From a checkpoint of a small masked image model: encoder arch vit, encoder num experts 16.
Rows from block 9 of the encoder of a small masked image model, named by matrix and row number. Rows with one number within an expert belong to one neuron, the router's apart. Each number is 128 + 32 x the weight over its row's rms, rounded and kept within 0 to 255. All counts start at 0.
Before each expert's rows are labels from the 100 images, of 14848, where the router gives the expert most weight on average: "responds to" is what is common among them. Only what is clearly more common there than usual is listed. The data: Sentinel-2 satellite tiles (TerraMesh).
# router: slot weights (encoder.blocks.9.mlp.router.weight, 32x160), inputs 80-159
# up: expert up (encoder.blocks.9.mlp.up, 16x160x160), inputs 80-159
# down: expert down (encoder.blocks.9.mlp.down, 16x160x160, transposed), outputs 80-159

# expert 4
responds to: main land cover: trees; main land cover: water
router.8 [106 107 124 103 146 146 124 133 161 105 151 127 105  70 108 152 128 128 108 130 116 115 119  93 100 151 138  88 123 110 132 155 182 126 127 154 136 100 116 103  58 127 153  96 154 106 175 139 104 129 136 128  49 160  82 101 113 134  97 124 129 100 109 106 111 110 111  72 158 149  74 143 182 130  71 103 255 217 151  84]
router.9 [127 142  97 101 165 164 110 143 153 134 139 139 138 109 131 170 120 144 110 122 133 104 115 104 101 199 130 101 145 117 134 145 223 124 145 142 125 128 118  73  60 125 155  93 143 130 163 167 115 122 145 119  55 125  82  91 119 132 118 135 130 116 100  92 110 106 109  69 144 153  91 135 160 114  76 124 255 221 141 106]
up.0 [102  56 128 128 128 169 128 128 102 128 128 119  94 128 128 128 128 151 128 128 128 140 133 128 128 128 128 100 128  85  51 128 128 128 139 128 128  47 128  26 128 128 165 128 128 128 128 128 120 128 144 128 185 128 128 128 128 128 117 148 157 128 128 128 128  62 166 128 128 128 128 132 128 128 128 128 130 128 128 128]
down.0 [128 128 128 128 128 130 162 161 128 133 128 255 128 234 128 100 126 128 175 128 172 128 128 118 128 128 128 187 128 128 135 128 128 128 128 128 128 128 128 128 128 128   0 128 128 128 128 128  95 128  97 128 128 120 128 139 128 128   0 128 128 128 129 128 189 118  48 128 147 128  99 128  37 128 128 137 112 128 128  73]
up.1 [128 128 128 103 117  96 128 135 128 145 115 128 131 128 128 128  70 128 128 128 128 186 128 170 106 128  76 128 128 128  34 161 128 128 195 136 128 128  51 128 128 107 141 128 128 128 134 159 137 128  96 110 112 128 128 143 128 182  22 108 128  77 128 152 115 113 128 128 128 132  95 255 128  19 128 124 128 128 128 128]
down.1 [128 128 128  64 128 255 128 136 128 128 128 128 128 120 128 108 128 128 128 168 128 128 128 124 128 128 143 128 128 130 128 125  91 128 128 215 149 128 169 211 249 128 128 128 128 128  41 128 128 128 128 128 128 128  36 148 128 128 128 128 131 128 128 154 128 137 143 128  41 128 128 100 119 128 128 128  80 128 144 128]
up.2 [ 54 128 128 160 128  85 128 128 109 128 128 150 128 128 208 128 128 128 128 128 128 104 155 229 128 128  89  97 128 140 128 140  98 128 128 128 214 128 128 125 128 128 128 128 128 128 128 128 128 128 128 128  52 128 128 128 128 128 128 128 128 128 128 128 128 128 128 128 209 128 128 126  84 128 128 128 127 128 125  46]
down.2 [128 113 153 128  79 128 176 128 128 128 128 128 128 128 128  90 128 128 175 128 128 128 165 128 128 128 128 128 128 128 128  58 132 128 255 128 128 128 113 128 126 128 128 128 128 128 182 128 120 128 128 128 128  80 128  83 128  52 128 128 128 109 255 128 128 128 128 128 127 128 128 128 152 128 128 128 128 128 128  84]
up.3 [128 128 128 128 128  23 128 128 149 128 128  52 128 128 155  19 196 128  55  66 128 156 128 128 128 128 128 128 255 173 128 157 128 128 128 120 128 128 128 128 128  54 128 128 128 128 128 128  74 154 101 128 160 128  23 128 128 128 128 128 128 128 191 128 128 128 150 131 128 128 158 142 158 128 128 128 130 131 128 122]
down.3 [128 128 128 128 128 128 128 146 191 108 128 128 128 231 155 128 128 128 128 131 128 128  39 128 128 128 180 115 128 128 128 100 143 128 110 128 128 128  66 128 128 221 214  95 195 128 128 128 128 128  27 128 128 128 128  97 128 128 128 128  95 128 128 128 128 128 128 128 143 183 128 128 128 128 128 128 128 128 128 128]
up.4 [128 128  90 147 128 166 255 128 102 128 128 128 127 128 128 128 128 128 128 128 143 128 149 164 128 216 128 128 116  28 128   0 119 128 128 128 128 114 128 128 146 128 120  83 128 127 128 128  51  79 128 137 128 128 128 130 128 128 203 128 128 128 128 128 128  84 128 128 128 128 128 128 115 128 128 189 143 128 117 195]
down.4 [147 222 128 128 235 128 117  51 180 128 158 128 128  99 111 246 128  97 128 128 141 128 183  98 128   0 128 128 149 128 127 149 128 128 128 128  88 163 128 128 128 157 128 128 128 128 128 202 128 128 128 128 178 128 175   0 128 128  97 128 128 128 128 128 128 128 128 128 203 128 128 168 128 128 128 128 128 128 128 128]
up.5 [161 159 128 128 128 128 255 163 128  68 128 128 128 128 128 128 128 128  82 128 185 128 128 128 128 128 128 159  46 128 128 128 146 128 128 110 175 128 128 127 125 190 128 128 128 128 128 128 129 128 128 125  28 154 128 128 128 128 128 128 128  91 130 128 128 128 128 123 139 128  55 128 128 128 151 128 128 128 128 128]
down.5 [ 40 128 128 128 128 184 128 128  78 128 128 128 128 128 254 128 128 128 199 128 123 128 128 140 161 128 128 128 128 128 128 128 128 128 103 128 128 128  67 174 199 128 128 128 147 128 128 128  70 128 128 128 128 128 128 141 128 128 112  96 128  70 128 128 128 128 169 128 128  52 173  79 128 128 128 223  85 128 116 233]
up.6 [128 128 128 100 128  62 128 128 154 128 128 128  99 128 128 185 128 128 255  77 128  69 128 128 128 128 128 128 128 133 173 128 128 128 128 128  40 128  92 128 123 122 128 128 164 128 145 143 233 128 128 128 128 128 155 128   0 112 128 128 128 207 128 128 128 128 128  93 128 128 128 128 128 128 128 128 149 173 201 128]
down.6 [128 128 128 128  30 138 128 167 128 128 118 128 132 128 128 209 194 179 128 128 128 128 128 128 128 128 128 128 128 128 128 128 155 128 128 128 128 128 128 184 171 128 128 128 134 128 201 111 128 173 121 128 128 128 128 128  11 128  91 128 128 161 128 139 128 120 128 128 128 128 128 128 128 165 128 120 128 128 113  54]
up.7 [128 128 128 128  66 105 128 138 148 101  73 128 197 189 128 128  80 128 116 128 128 124 137  14 128 128 128 128 128 198 156 128  90  97 110 117 120  92 128 128 126 128 101 128 133 128 128 133 128 203 128 128 128 128 128 128 128 128  99 128 185 128 128 170 221 128 128 128 235 169 128 128 128  74 128 128 132 106 128 101]
down.7 [166 128 136 150 128 128 128 128 128 128 124 128 128 128 128 128 128  94 154 108 128 128  78 128 151 153 128 128 128 119 130 128 128 128 139 128  89 128 128 128 167 128 128 128 127 128 128 106 112 128 128 142 128 255 128 128 128 128 128 122 128 128  55 128  65 128 128  50 128 246 135 236 173 128 255 128  83 160 128 128]
up.8 [128 124 128 128 128 128 225 128 128 112 171 128 149 128 184 128 211 128 123 128 128 128 128 128 128 128 128 125  52 177 128 128 100 128 112 128 128 128 128 128 129 128 128 128 142 128 128 128 128  71 147 128 192 128 128 128 148 128 152 128 128 128 128 128  45  28 128  91 140 128 128  65 131 128 195 128 128 147 190 128]
down.8 [182 128 128 128  63 128 116 173 115 192 128 128 128 128 158 128 128 107 156 128 128 128 128 128 128 130 128 128 128 128 128 128 147  85 128 128 115  54  32 128 128 113 128 128 132 222 128 171 128 128 128 128 128  63 128  51 128 128  91 135 163 128 128 141 128 202 128 128 128 146 128 128 207  70 128 162 128 128 128 102]

# expert 3
responds to: main land cover: crops
router.6 [ 94 122 122 144 204 157 117 100 119 121 139 145 148 143 123 149 128 139 113 125  86 107 145 109 182 172 137  78  90  91  97 171 171  86 111 133 116  79 123 115  53 175 135 131 138 111 146 167 129 133 117  98 108 123  85 131 145 112 157 114 177 143 165  99 119  93 112  51 150 155  76  94 173 115 140  90 255 160 139 116]
router.7 [111 134  79 145 174 153 141 110 110 131 124 156 162 133 106 121 135 135 129  86  96 145 140 116 156 190 161  88 128 132 119 183 148  69 101 127  83  95 132 118  70 143 143 124 131  93 147 152 122 149 128 133 100 125  87 117 144 102 106 126 159 154 135 103 149  82 127  55 120 159  73 131 129 137 131 116 255 151 135 137]
up.0 [195 128 128 128 128 128 128 128 173  99 128 233 255 128 128 128 177 108 122 108 128 151  85 128 128 128 128 143 128  98 128 128 128 128 128 128 128 128 128 128  93 128 101 128 128 119 128 127 128 128 128 128 128 128 243 128 128 128 120 128 128 128 168 166 128 128 128 128 128 128  71 128 128 128 236 161 133 214  60 128]
down.0 [128 128  13 128 121 128 128 128 128 137 217 128 128  84 128 128 128 255 128 127 114 190 128 153 128  73 137 128 153 128 128  39 128 128 128 128  97 128 105 142 128 128 128 128 128  23  89  90  58 148 115 128 128 115 128 138 128 128 128 128 128 128  79 128 128 128 165 128 128 128 150 128 128 128 239 215 128  88  97 128]
up.1 [190 131 128 128 128 128  91 128 255 180 114 128 128 150 128 128 128  98 128 128 155 128 128 128 128 128 128 158 255 139  94 128 128  88 128 128 128 101 128 128   6 128 217 128 121 146 128 128 188 128 127 157 128 128 128 128 178 128 163 128 128 128 128 149 128 128 128 128 121 128 128 128 103 128 146 128 118 128  94 128]
down.1 [128 128 128 128 128 118 128 128 128 128 128 128 128 128 128 128 114 128 128  99 128 191 128 128 128 128 128 128  79 233  28 128 104 128 128 157 128  79 128 128 128 125 128 128 128 128 128 176 128 161 122 128 102 128 128 128 128 128 176 119 128 128 154 128 128 125 128  73 128 128 128 128 118 128 128 128 128 128 128 128]
up.2 [128 128 128 127  76 128 143 128 128 128 163 169 128   1 128 128 128 128 128 128 156 128 128 128 128  48 128 123 128 128 103 162 104 128 128 124 128 128 128 128 154 112 128 149 128 128 128 128 128 143 128 128 210 128 128  44 128 128 128 128  87 128 221 128 128  94 190 128 101 140 128 128 128 134 173  37 167 182 128 128]
down.2 [128 169 128 222 128 128 109 134 128 128 128 128 255 128 128 128 161  83 133 128 121 128 245 128 128 128 127 128 128 228 128 135 128  64 128  58 128 164 128 128 136 128 128 128 128 128 128 128 128 128 101 128 128 128 128 128 122 128 140 128 128 128 128 128 146 128 102 128 122 128 128 128 128 128 128 128 128  70 128 128]
up.3 [128 128 128 137 119 128 130  73 115 128 128 192 128  76 128 128  79 136 128 128 127 119 128 141 128 128 128 130 128 190 103 102 167 182 128 128 128 126 128 185 104 128 128 128 128 208 128 128  93 128 128 128 128 128  83 128 128 128 128 128 128 128 128 128 128 128 128 237 128 176 128 189 128  81 199 128 129 140 128 143]
down.3 [128 128  54 128 128 128 128 128 128 216 128 128 128 128 128 128 127 128 142 128 179 128 128 213 129  87 128 128 128 128 128  75  92 128 128 128 128 128 128 128 128 255 128 128 124 172 128 221 128 124 128 128 128 128 128 128 128 173 128 128 128 128 128 128  28 166 128 167 128 128 128 128 128 128 128 114 128 128 128 129]
up.4 [128 128 128 128 128 255 128 128 128 128 166  75 128 219 128 128 114 128 128 155 136 221 128 128 128 128 134 128 110  92 128 128 128 128 128 128 128 149  23 128 118 128 128 108 128 128 211 128 152 204 231 128 128 128  77 128 187 128 128 136 128 158 128 128 128 150 108 133 128 128 128 114  99 128 128 128 136 128 128 128]
down.4 [128 128  49 128 128  99 128 128 128 128 128 128 128 128 128 162 193 128 147 128  87 138 141 128 128 223 129 136 140 244 128 128 128 145 128  69 128 128 128  86 128 128 128 197 128 128 128  92 128 128 128 128 128 146 128 128 203 128 128 128 128 189 124 128 128 174 106 128 128 128 128 128 100 128 255 106 128 128 128 221]
up.5 [128   0 128 128 128 128 128 128 128 128 128 128 128 128 170 196 255 115 128 128 128 128 255 150 128 110 120 128 150 128 128 128 128 128 128 128 128 133 197  74 128 128 128 128 199 128 128 128 128 128 128 128 128 145 119 128 128  86 128 128 158 128 158 124 128 128 153 184 128 128 128 128 153 117 104 128 141 166 128  17]
down.5 [ 68 128 128 128  75 128 128 146 128 128 114 128 128 128 128 128 162 128 128 128 226 128 196 128 147 128 128  50 128 128 128 128 128 128 193 147 128 128 134 128 134 128 128 128 128  49 144 128 128 128 128 128 128 128 128 128 128 128 122 128 128 128 128 185 128 172 128 149 123 128 128 128   0 128 128 128 126 128 128 128]
up.6 [128 168 128 190 128 128 128 255 128 128 125 166  85 128 128 128 128 128 128 128 128 128 128 184 128 128 128 128 128 136 128 128 128 128 128 128 191 194 128 128 126 128 128 128 128 128 132 180 128 128 128  36 128 128 128  90 128 128 128 128 186 128 128 116 146 117  94 128 128 128 128 128 128 128 128   0 129  96 128 130]
down.6 [155 128 128 128 128 128 128 128 128 128 128 128 185 173 128 128 128 128 128 128 128 128 129 128 128 128 125 128 128 128 128 132 128 128 128 128 128 128  70 128 128 117 128 128 128  98  65 174 128 128 128 128 155 128 128 128 147 128  72 161 128  54 128 128  20 128 128 128 131 128  95  96 110 140 128 165 129   0 145 160]
up.7 [128 128 128 103 128 128 128 151 128 145 128 128 128 128 128 128 128 128 109 128 128 131 128 128 128 128 128 128 128  59 128 138 128 187 128 128 128 128 128 128 129 128 128 220 128 128 128 133 128 128 128  55 128 164 128  32  55 128 128 119 197 128 128 128 115 128   0 255 142 128 128 128 128 128 128 128 126 139 161 166]
down.7 [169 128 128 173 128 132 149 216 128 101 128 128 171 168 128 128 128 101 128 149 178 128 128 128 128 128 176 128 128 130 155 128 128 128 128 128 128 178 100 128 128 128 130 128 113 128 149 128 128 128 128 128 128 128 128 102 128 128 140 128 128 145 115 128 128 112 128 128 128 128 128 128 128 142 128 128   0 192 191 122]
up.8 [128 149 128 130  56  74 128 128 193 128 195 128 128 116 128 128 128 128 128 128 128 128 168 128 128 128 128 204 128  91 128 128 128 145 106 128 128 128 128 128 128 110 128 128 128 128 213 128 109 128  71 128 128 128 182 128 128 128 128 128 217 128 128 161 128 194 128 128 177  63 128 128 194 128 113 128 161 128 128 132]
down.8 [196 128 128 128 128 128 128 128 128 128 128 187 128 128 128 154 128 106 128 128 209 167 128 101 128 128 128 128 166 128 128 128 128 128 128 128 128 119 137 255 128 128 120 128 128 101 128 128 128  91   0 128 128 128 128 128 128 128 128 128 135 118 128 128  80 128 159 128 128 128 223 128 128 128 128 128 128 128 128 153]

# expert 14
responds to: main land cover: trees
router.28 [138 106 101 116 201 166 128 109 160 134 142 137 147 140 128 137  79 118 105 103 106 138 151  89 121 170 128  75 113 117 115 179 177 123 111 143 128 133 128 117 127 132 124 107 130  52 154 119 123  77 114 142  77 134  76  79 130 142 108 155 128 132 122  61 136 105 118  24 130 159  94 128 168 135  98  97 255 142 179 129]
router.29 [112  98  92 126 166 161 119  97 131 130 108 131 114 113 139 151 101 126 126 112 117  99 146 103 136 164 138  99 129 117  80 141 174 126 128 141 145 128  63 114  67 128 126 106 144 105 135 162 138 124 130 119  54 129  72 135 113 114 128 131 125 124 150  71  99  81 129  47 125 145 107 141 134 141 124  87 255 142 158 133]
up.0 [171 128 128 175 128 128 123 128 128 138 103 128 128 128 128 128 186 128 128 128 153 128 128 102 128 128 128 128 128 128 128 128 125 128 156 107 128  94  30 128  92 128 128 128 128 128 128 128 128 128 147 105 128 127 128 128 128 128 128 128 128  70 128 128 255 128 128  66 128 128 128 128 180 128 128 133  67 128 165 128]
down.0 [128 128 128 159 128 128 128 144 152 128 128 211  84 128 162 128 128 128 128 128 117 197 128 128 128 128 128 112 128 128  72 128 122  22  28 128 128 128 128 128 197 205 128 118 128 128  90 138 128 128 128 128 193 132  60 128 128 110 128 152 128 128 128 128 128  84 128  43 128 193 128 128 170 128 203 183  39 128 128 128]
up.1 [128 128 128  70 255 138 128 133 128 128 118 128 128 101 128 161  85 128  95 128 128 128 128 128 128 137 128  98  10 128 128 128 166 128 128 128 128 111 128 128 128 129  71 170 128  67 115 128 128 255 128 128 128  87 128 151 128 128 128 241  95  90 128 128 128 128  48  17 128 100 128 128 128 128 120 128 136 128 128 153]
down.1 [128 128 128 194 128 128 128  73 173 128 177 101  94 136  61 128 128 127 128 128 128 128 154  77 128 136 128 186 106 128 128 170 128 115 162 128 109  23 128 116 128 128 201 128 128 190 192 128 161  57 128 128  52 128 128 128 128  90 128 128 128 128  20 128 124 128 128  77 101 128 128 206  94 128 128 143 128   0 128 114]
up.2 [128 128 169 128 128 128 128 128 128   5 132 128 227  75 116 128 128 128  79 128 128 128 128 140 128 128 128 128 128 128 140 128 128 128 128  48 128  50 128 128 189 128 128 186 128 167 128 115 128 128 128  82 128 128  53  82 128 128 135 128 128 128 128 151 255 120 195 128 128 189  28 118 110 128  99 203 167 140 128  40]
down.2 [ 81 128 128 128 128 128 128 108  24 118 177 128 128 128 128 128 129 128 128  71 138 125 128 128 128 128 128 128  24 133 128  82 128 128 128 142  61 255 128 188  60 178 128 128 128 125 128 183 122 128 128 128 128 108 128  77 159 128 128 142 128 147 152 128 128 128 128 128 128 128 128 128 146 100 128 128 128 128 149 128]
up.3 [ 48   0 128 128 128 128 175 128 128 128 128 128 140 128 128 139 128 128 255 154 128 128 164 128 128  49 128 128  65 128 128 128 128 128 136 115 128 128 128 128  91 128 128 143 174 128 128 128 133  64 128 128 128 128 128 128 128 124 128 128 128 128 128 128 128 128 128 128 193 124  69 107 204 181 128 128 131 128 177 128]
down.3 [128 128 128  55 110 128 197 138 192 128 129 128 128  69 128 129 128 157 128 128 128 125  89 114 134 128 128 128 147 128 149 128  66 165 128 128 128 128 175  84  57 128 128 128 128 128 119  59 128 128 153 128 149  53 128 178 128 115 128 176 128 128 128 128  23 128 128 113 128 128 128 128 128 128 104 128 128 108 133 139]
up.4 [128 128 128 128 128 128 123 124 201 128 128 154 128 150  81 157 118 128 110 128 128 128 116 128 128 128 101 128 128 128 128 128 111 128 128 138 128  31 128 172 125 114 128 128  30 128 128 158 234 145 185 128 128 128 128 128 128 159  81 144 128 106  41 128 128 128 128 128 107  93 128 128 128 128 128 128 129 137 233 128]
down.4 [128 128 127 128 128 128 128 128 114 128 150 120 128 160 169  76 128 128 128 214 128 128 128  99 128  75 128 128 128 199 128 128 128  98  44  73 178 128 128 128 255 128  85 128 128 129 138 128 128 128 177 148 100 160  99 128 128 128 128 128 128 128 143 128 128 128 128 128  98 128 110 128 168  28 214 128 128 128 108 128]
up.5 [128 128 153 128 160 137 128 116 128 128 255 128 128 128  96 131 128 128 128 128 180 128 151 128 128 144 128 128 146 128 128 128 128 128 128 128 144 128  90 192 126 128 128 244 112 128 128 128 128 128  85 128 128  76 128 124 128 128  75 128 128 128 128 171 128 128 128 128 150 128 128  45 128  62 128  26 134 128 134 128]
down.5 [128  98 128 128 128 128 160 147 128 128 128 164 135 128 168 128  85 255 128 128 128 128 128 150 108 128 128 128  81 128 106 146 128 128 128 134 128 128 128 128 128 128 128 135 174 128 128 127 138 128 153 129 115 128  17 128 128 128 128 128 119 131 128 128 128 128 128 128 128 128 134 124 202 128 128 128 128 126 184 128]
up.6 [128 128 128 128  94 128 128 128 143 195 128  18 128 128 197 210 128  75 128 128 128 128 128 128  71 128 128 174  64 128 129 128 128  77 128 128 128 128 128 128 100 128 128 128 128 128 128 128   0  49 128 160 128 128 128 128 182 128 128 128 128 128 128 128 128 128 128  53 128 128 186 128 110 128  97 128 128 128 128 166]
down.6 [128 127 128 128 128 128 249 121 128 128 128 128 128 128 103 128 128   0 128  67 185 128  63 207 183 128  88 128 128 128 158 128 128 128 128 128 128 128 128 120 128 128 189 128 128 128  66 128 128 128 128 128 124 128 128 128 145 128 128 113 128 128 128 128 128 128 128 128 128 128 128 128 128 194 128 128  31 128 128 128]
up.7 [128 128 128 128 128 128 128 189 128  57  55 128  24 128 128 128 128 128 128 245 128 128 128 128 100  44 128 128 128 128 128 128 128  18 128 128  83 128 162 128 128 128 128 114 128 128 128 128 114 122 128 128 128  90 128 128 129  81 128 128 128 128 126 128 120 128 128 128   0 128 128 128 128 149 128 128 149 128 128  78]
down.7 [128 128 128 128 128 173 128 194 128 128 191 164 128 128 128 116 128 128 118 158 128 128  73  91 128 128 142   4 152 128 128 128 128 128 130 128 128 128 188 128 109 128 128  90 128 128 128 128  94 106 128 128 128 128 128 128 128 205 158 128 132 128 121 165 128 128 196 128 128 128 191 128 128 128 186 225 128 159 128 128]
up.8 [128 128 128 158 128 128 128 128 128 128 128 128 128 189 128 128 128 128 128 151 128 114 128 153 128 111 128 128 128 128 128 128 128 242 128 113 135 128 204 179 128 128 128 173 154 128 120 128 179 146 128 228 128 185 128 156 128 128 128 155 166 128 190 166 128 101 175  69 128 128 128  85 128 128 128  55 141 128 149 128]
down.8 [128 125 128 128 128 128 128 128 128 242 128 128 115 111 145 128 128 128 128 221  86  61 128 222 128 104 128 147 128 128 119 128 145 128 128 158 128 128 105 128 114  67 128 128 128 125 128 100  91 107  17 128 128 128 128 166 128  29  53 128 128 128 128 128 128 128 128 128 128 103 128 127 128 128 128 128 128 128 128 194]

# expert 11
responds to: snow or ice; main land cover: snow or ice
router.22 [109 115 157 102 121 167  92  93 132 136 149 163  99  86  97 197 145 126 100 132 129 112 109 117 131 151 102  76 155 113 159 154 203 120 144 164 121 131 130 123 181 146 108  97 122 144 161 162 121 102 138 102   4 132 108  68 159 133 100 165 132 115  88  78  96  91 136  72 125 115  91 137 127 143  93 135  91 255 164 104]
router.23 [114 114 156  97 115 165 112 105 144 144 148 163 108  76 109 200 136 129 110 132 131 109 118 123 141 150 102  89 157 110 150 147 226 132 147 161 133 118 124 124 196 150 110 108 114 150 154 176 122  98 151 115   0 141 104  64 150 145  93 164 146 122  98  80  96  86 137  74 118 124 114 134 138 128  93 148 108 255 164  89]
up.0 [128 131 128  37 128  69 128 128 128 159 128 128 128 121 140 128 128 128  59 128 211 128 200 137 128  53 128  73 128 128 177 128 128 128 163 128 128 128 128  94 135 128 128 128 149 128 128 128 128 128 123 200 128 200 128 177 123 128 128 128 128 128 128 128 128 128 128  98 102  37 145 128 128 128 128 128 183 128 128 128]
down.0 [128 105 128 128 128 128 158 128 128 128 128 128 128 192 150 128 128 134 161 128 128 128 128 154 128 229 128 128 171 128 117 128 147 108 128  33 128 128 167 128 124 128 173 128 128  98 157 128 128 128 128 128 128 128 128 117 128 128 128 128 123 128  65 128 128 128 128 128 128 128 128  88 128 128 150 138 128 128 128 128]
up.1 [141 128 134 184  95 128 141 128 114 128 138 166 139 128 186 127 132 128 128  50 128 131 116 127 128 128 143  56 122 128 128 128 128 128 156 128 147 128 139   0 128 128 128 128 133 149  80 128 128 128 128 128 127 142 108 209 128 128 179  64 128 156  93  62  70 128 128 128 128 128 128 128 128 121 203 111 128 128 147 112]
down.1 [128 128 194 128  69 128 128 128 128 128 128 128 128 128 128 249 128 128 128 128 149 128 128 184 127 170 113 128 128 128 170 108 128 128 125  68 128 128 128 128 128 182 128  74  95 128 184 128 128 128  92 128 159 128 128  92 128 128  44 111 128  79 128 128 191 128 130 128 128 128 128  64 117 128 128 122 128 128 128 128]
up.2 [ 61 128 128 128 128 118 210 124 144 122  21 168 128 128 128 128 108 128 128 128 128  92 128 128 128 179 128 128 192 128 128 148 128 126 128 128 125 182 128 110 130 124 128 128 153 128 128 210 128 128 128 128 120 140 128  48 128 128 128 128 128  95 128 128 128 128 128 115  91 128 128 128 128 128 128  89 255 128 128 128]
down.2 [128 128 128 161 128 128 128 128 128 156 147 128 147 128 128 176  76 128 128  99 180 128 128 195 128 102  90 128 149  67 128 119  98 108  64 128 183 128 201 128  48 117 128 128 128 128 128 128 119 126 156 128   0 146 156  97 128 128  97 139 128 149 128 146 128 128 128 122 154 128 128 128 128 156 128 128 173 129 128 128]
up.3 [128 136 167 128 128 128 128 128 128 128 129 128 128 128 128  64  85 128 154 128 128 128 160  76 143 164 128 128 128 128 128 128 128 128 126 128 128 128 128 128  66 128  92 108 106 128 128 128  80 128 128 128 133 255 255 128 128 128 128 128 122 128 109 173 117 145 128 128 128 128 128 128 128 128 128 128 146 128 128 128]
down.3 [128 128 128 128 128 117 189  70 128 120 128 128 128 128 100 128 128 128  69 128 128 128 128 128 128 128 128 128 197  21 128 128  94 128 128 128 128 128 135 128   7 128 128 128  89 128 157 125 128 170 128 128 144 128 128 128 128 146 128 128 128 128 128 128 128 128 159 128 128  45 128 128 214 142 128 128 128 108 117 118]
up.4 [192 173 128 128 152 128 128 255 128 197 128 128 128 136 128 128 128 128 128 156 229 119 128  28 143 158 128  69 188 129 128 128 128 128 128 128 128 128 128 135 135 128 128 128 128 187 128 157 128   0 128 130 128 128 128 128 137 128 145 189 128 128 120 128 128  87 128 128 128 128 128 128 128 128 190 128 189 128 128 128]
down.4 [108 128 128 140 129 113 128 128 128 128  95 106 128 128 116 203 128  88 128  91 128 154 147 128 128 104  64  42 139 128 128 128 111 243 128 105 128 106 128 128 128 128 128 128  93 128 128 128 128 206 128 128  92 128 128  70 128 128 128  58  32 128 106 128 128 139  66 128 128 128 128  71 128 128 110 148 238 128 128 128]
up.5 [128  75 174 128  28 122 128 140 189 128 128 123 131 124  98 151  70  99 105 129 149 134 128 128 129 157 158 128 131 120 129  87 148 128 127 128 128  75 134 142 128 115 151 129  91 132 202 147 128  98 177 126 107 128  27 122 127 128 128 153 131  39 127 166 128  30 128 103 130 128 128 127 152 122  24 189 125 119 130 123]
down.5 [129 102 128 128 214 128 128 128  97 146 128 101 115 128 119  59 161 143 135 128 101 128 128  94 126 128  82 128 127 144 144 161 110 127 128 161 128 216 128 113 255 137 128 132 128 122 113 128 128 128 125  72 130 128 128 147 127 128 128 128 148 128 128  81 129 205  98 129 136 183 111 128 128 163 128   0 129 167 128 158]
up.6 [128 128 128 128 189 148 127  72 128  99 128 128 128 129 128 128 128 120 129  39 117  40 128 128  27  87 125  79 144 128  53 156 127  61 109 128 166 127 128 128 107 128 110 128  96 127 128 128 139 155 128 128 119 116 173 128 199 141 123 159 142 128 128  85 128 117 108  29 128  74 128 165 167 182 126  97 202 160 128 129]
down.6 [128 145 163 128  97 128  74 109 128 167 128 128 128 128 128 128 128  63 128  79 133 128 128 128 128 128 128  79 128 160  67 128 171 128 126 145 128  85 128 189  93 145 128 128 128 128 228 128 249 128 128 128  63 128 128  82 114  63 122 128 128 128 128 128 128  40  73 107 157 150 123 128 139 128 110  84 232 206 131 128]
up.7 [128 221 128 128   0 128 128 128 128 128 128  89 255 129 128 128 149 140 128 128 128 128 108 170  59 128 128 128 128 128 126 126 148 199 128 128 128 128 128 128 125 128 128  88 122 128 128 128  58 128 146 120 127 128 128 128 128  57 111 128 128 128 128 128 128 128 128 128 118 116 128 128 128 159 128  73 126 128 128  31]
down.7 [128 128 128 191 128 128 128 128 121 128 128 128 108 130 128 128 128 126 128 179 128 149 128 119 192 128 128 128 128 128 128 128 123 128 128  85 128 128 128 111 255 182 128 140 128 128 130 128 234  96 128 168 128 128 137 148 128 128 128 128 128 128 102 128  42 128 128 100 128 128 128  98 159 128 128 128  25 128 128 128]
up.8 [ 97 150 132 139  20 128  84 136 213 130 128 127 128 114  78 181 128 131 171 144 153 162 128 140 166 129 137 129 128 117 169 102 127 131 156 121  77 130 130 179 128 128 151 128 104 111 128 149 130 128 138  99 127 117 124 107 131 128 126 225 128  84 126 150 145 170 151 225 128 139 128 150 128 125  95 146 113 168 143 125]
down.8 [128  69 128 143 145 159 128 128 128 128 128 114 123 151 128 158 128 128 114 128 128 128 128 128 128 128 127  88 112 128 117 135 128 127 128 188 138 128 128 101 255 128 129 128 128 128 128 129 128 128 150  96 128 139 141 128 111 108 140  34 131 130 184 128  97 128 124 128 128 128 128 127 128 113 128 110   0 128 160 115]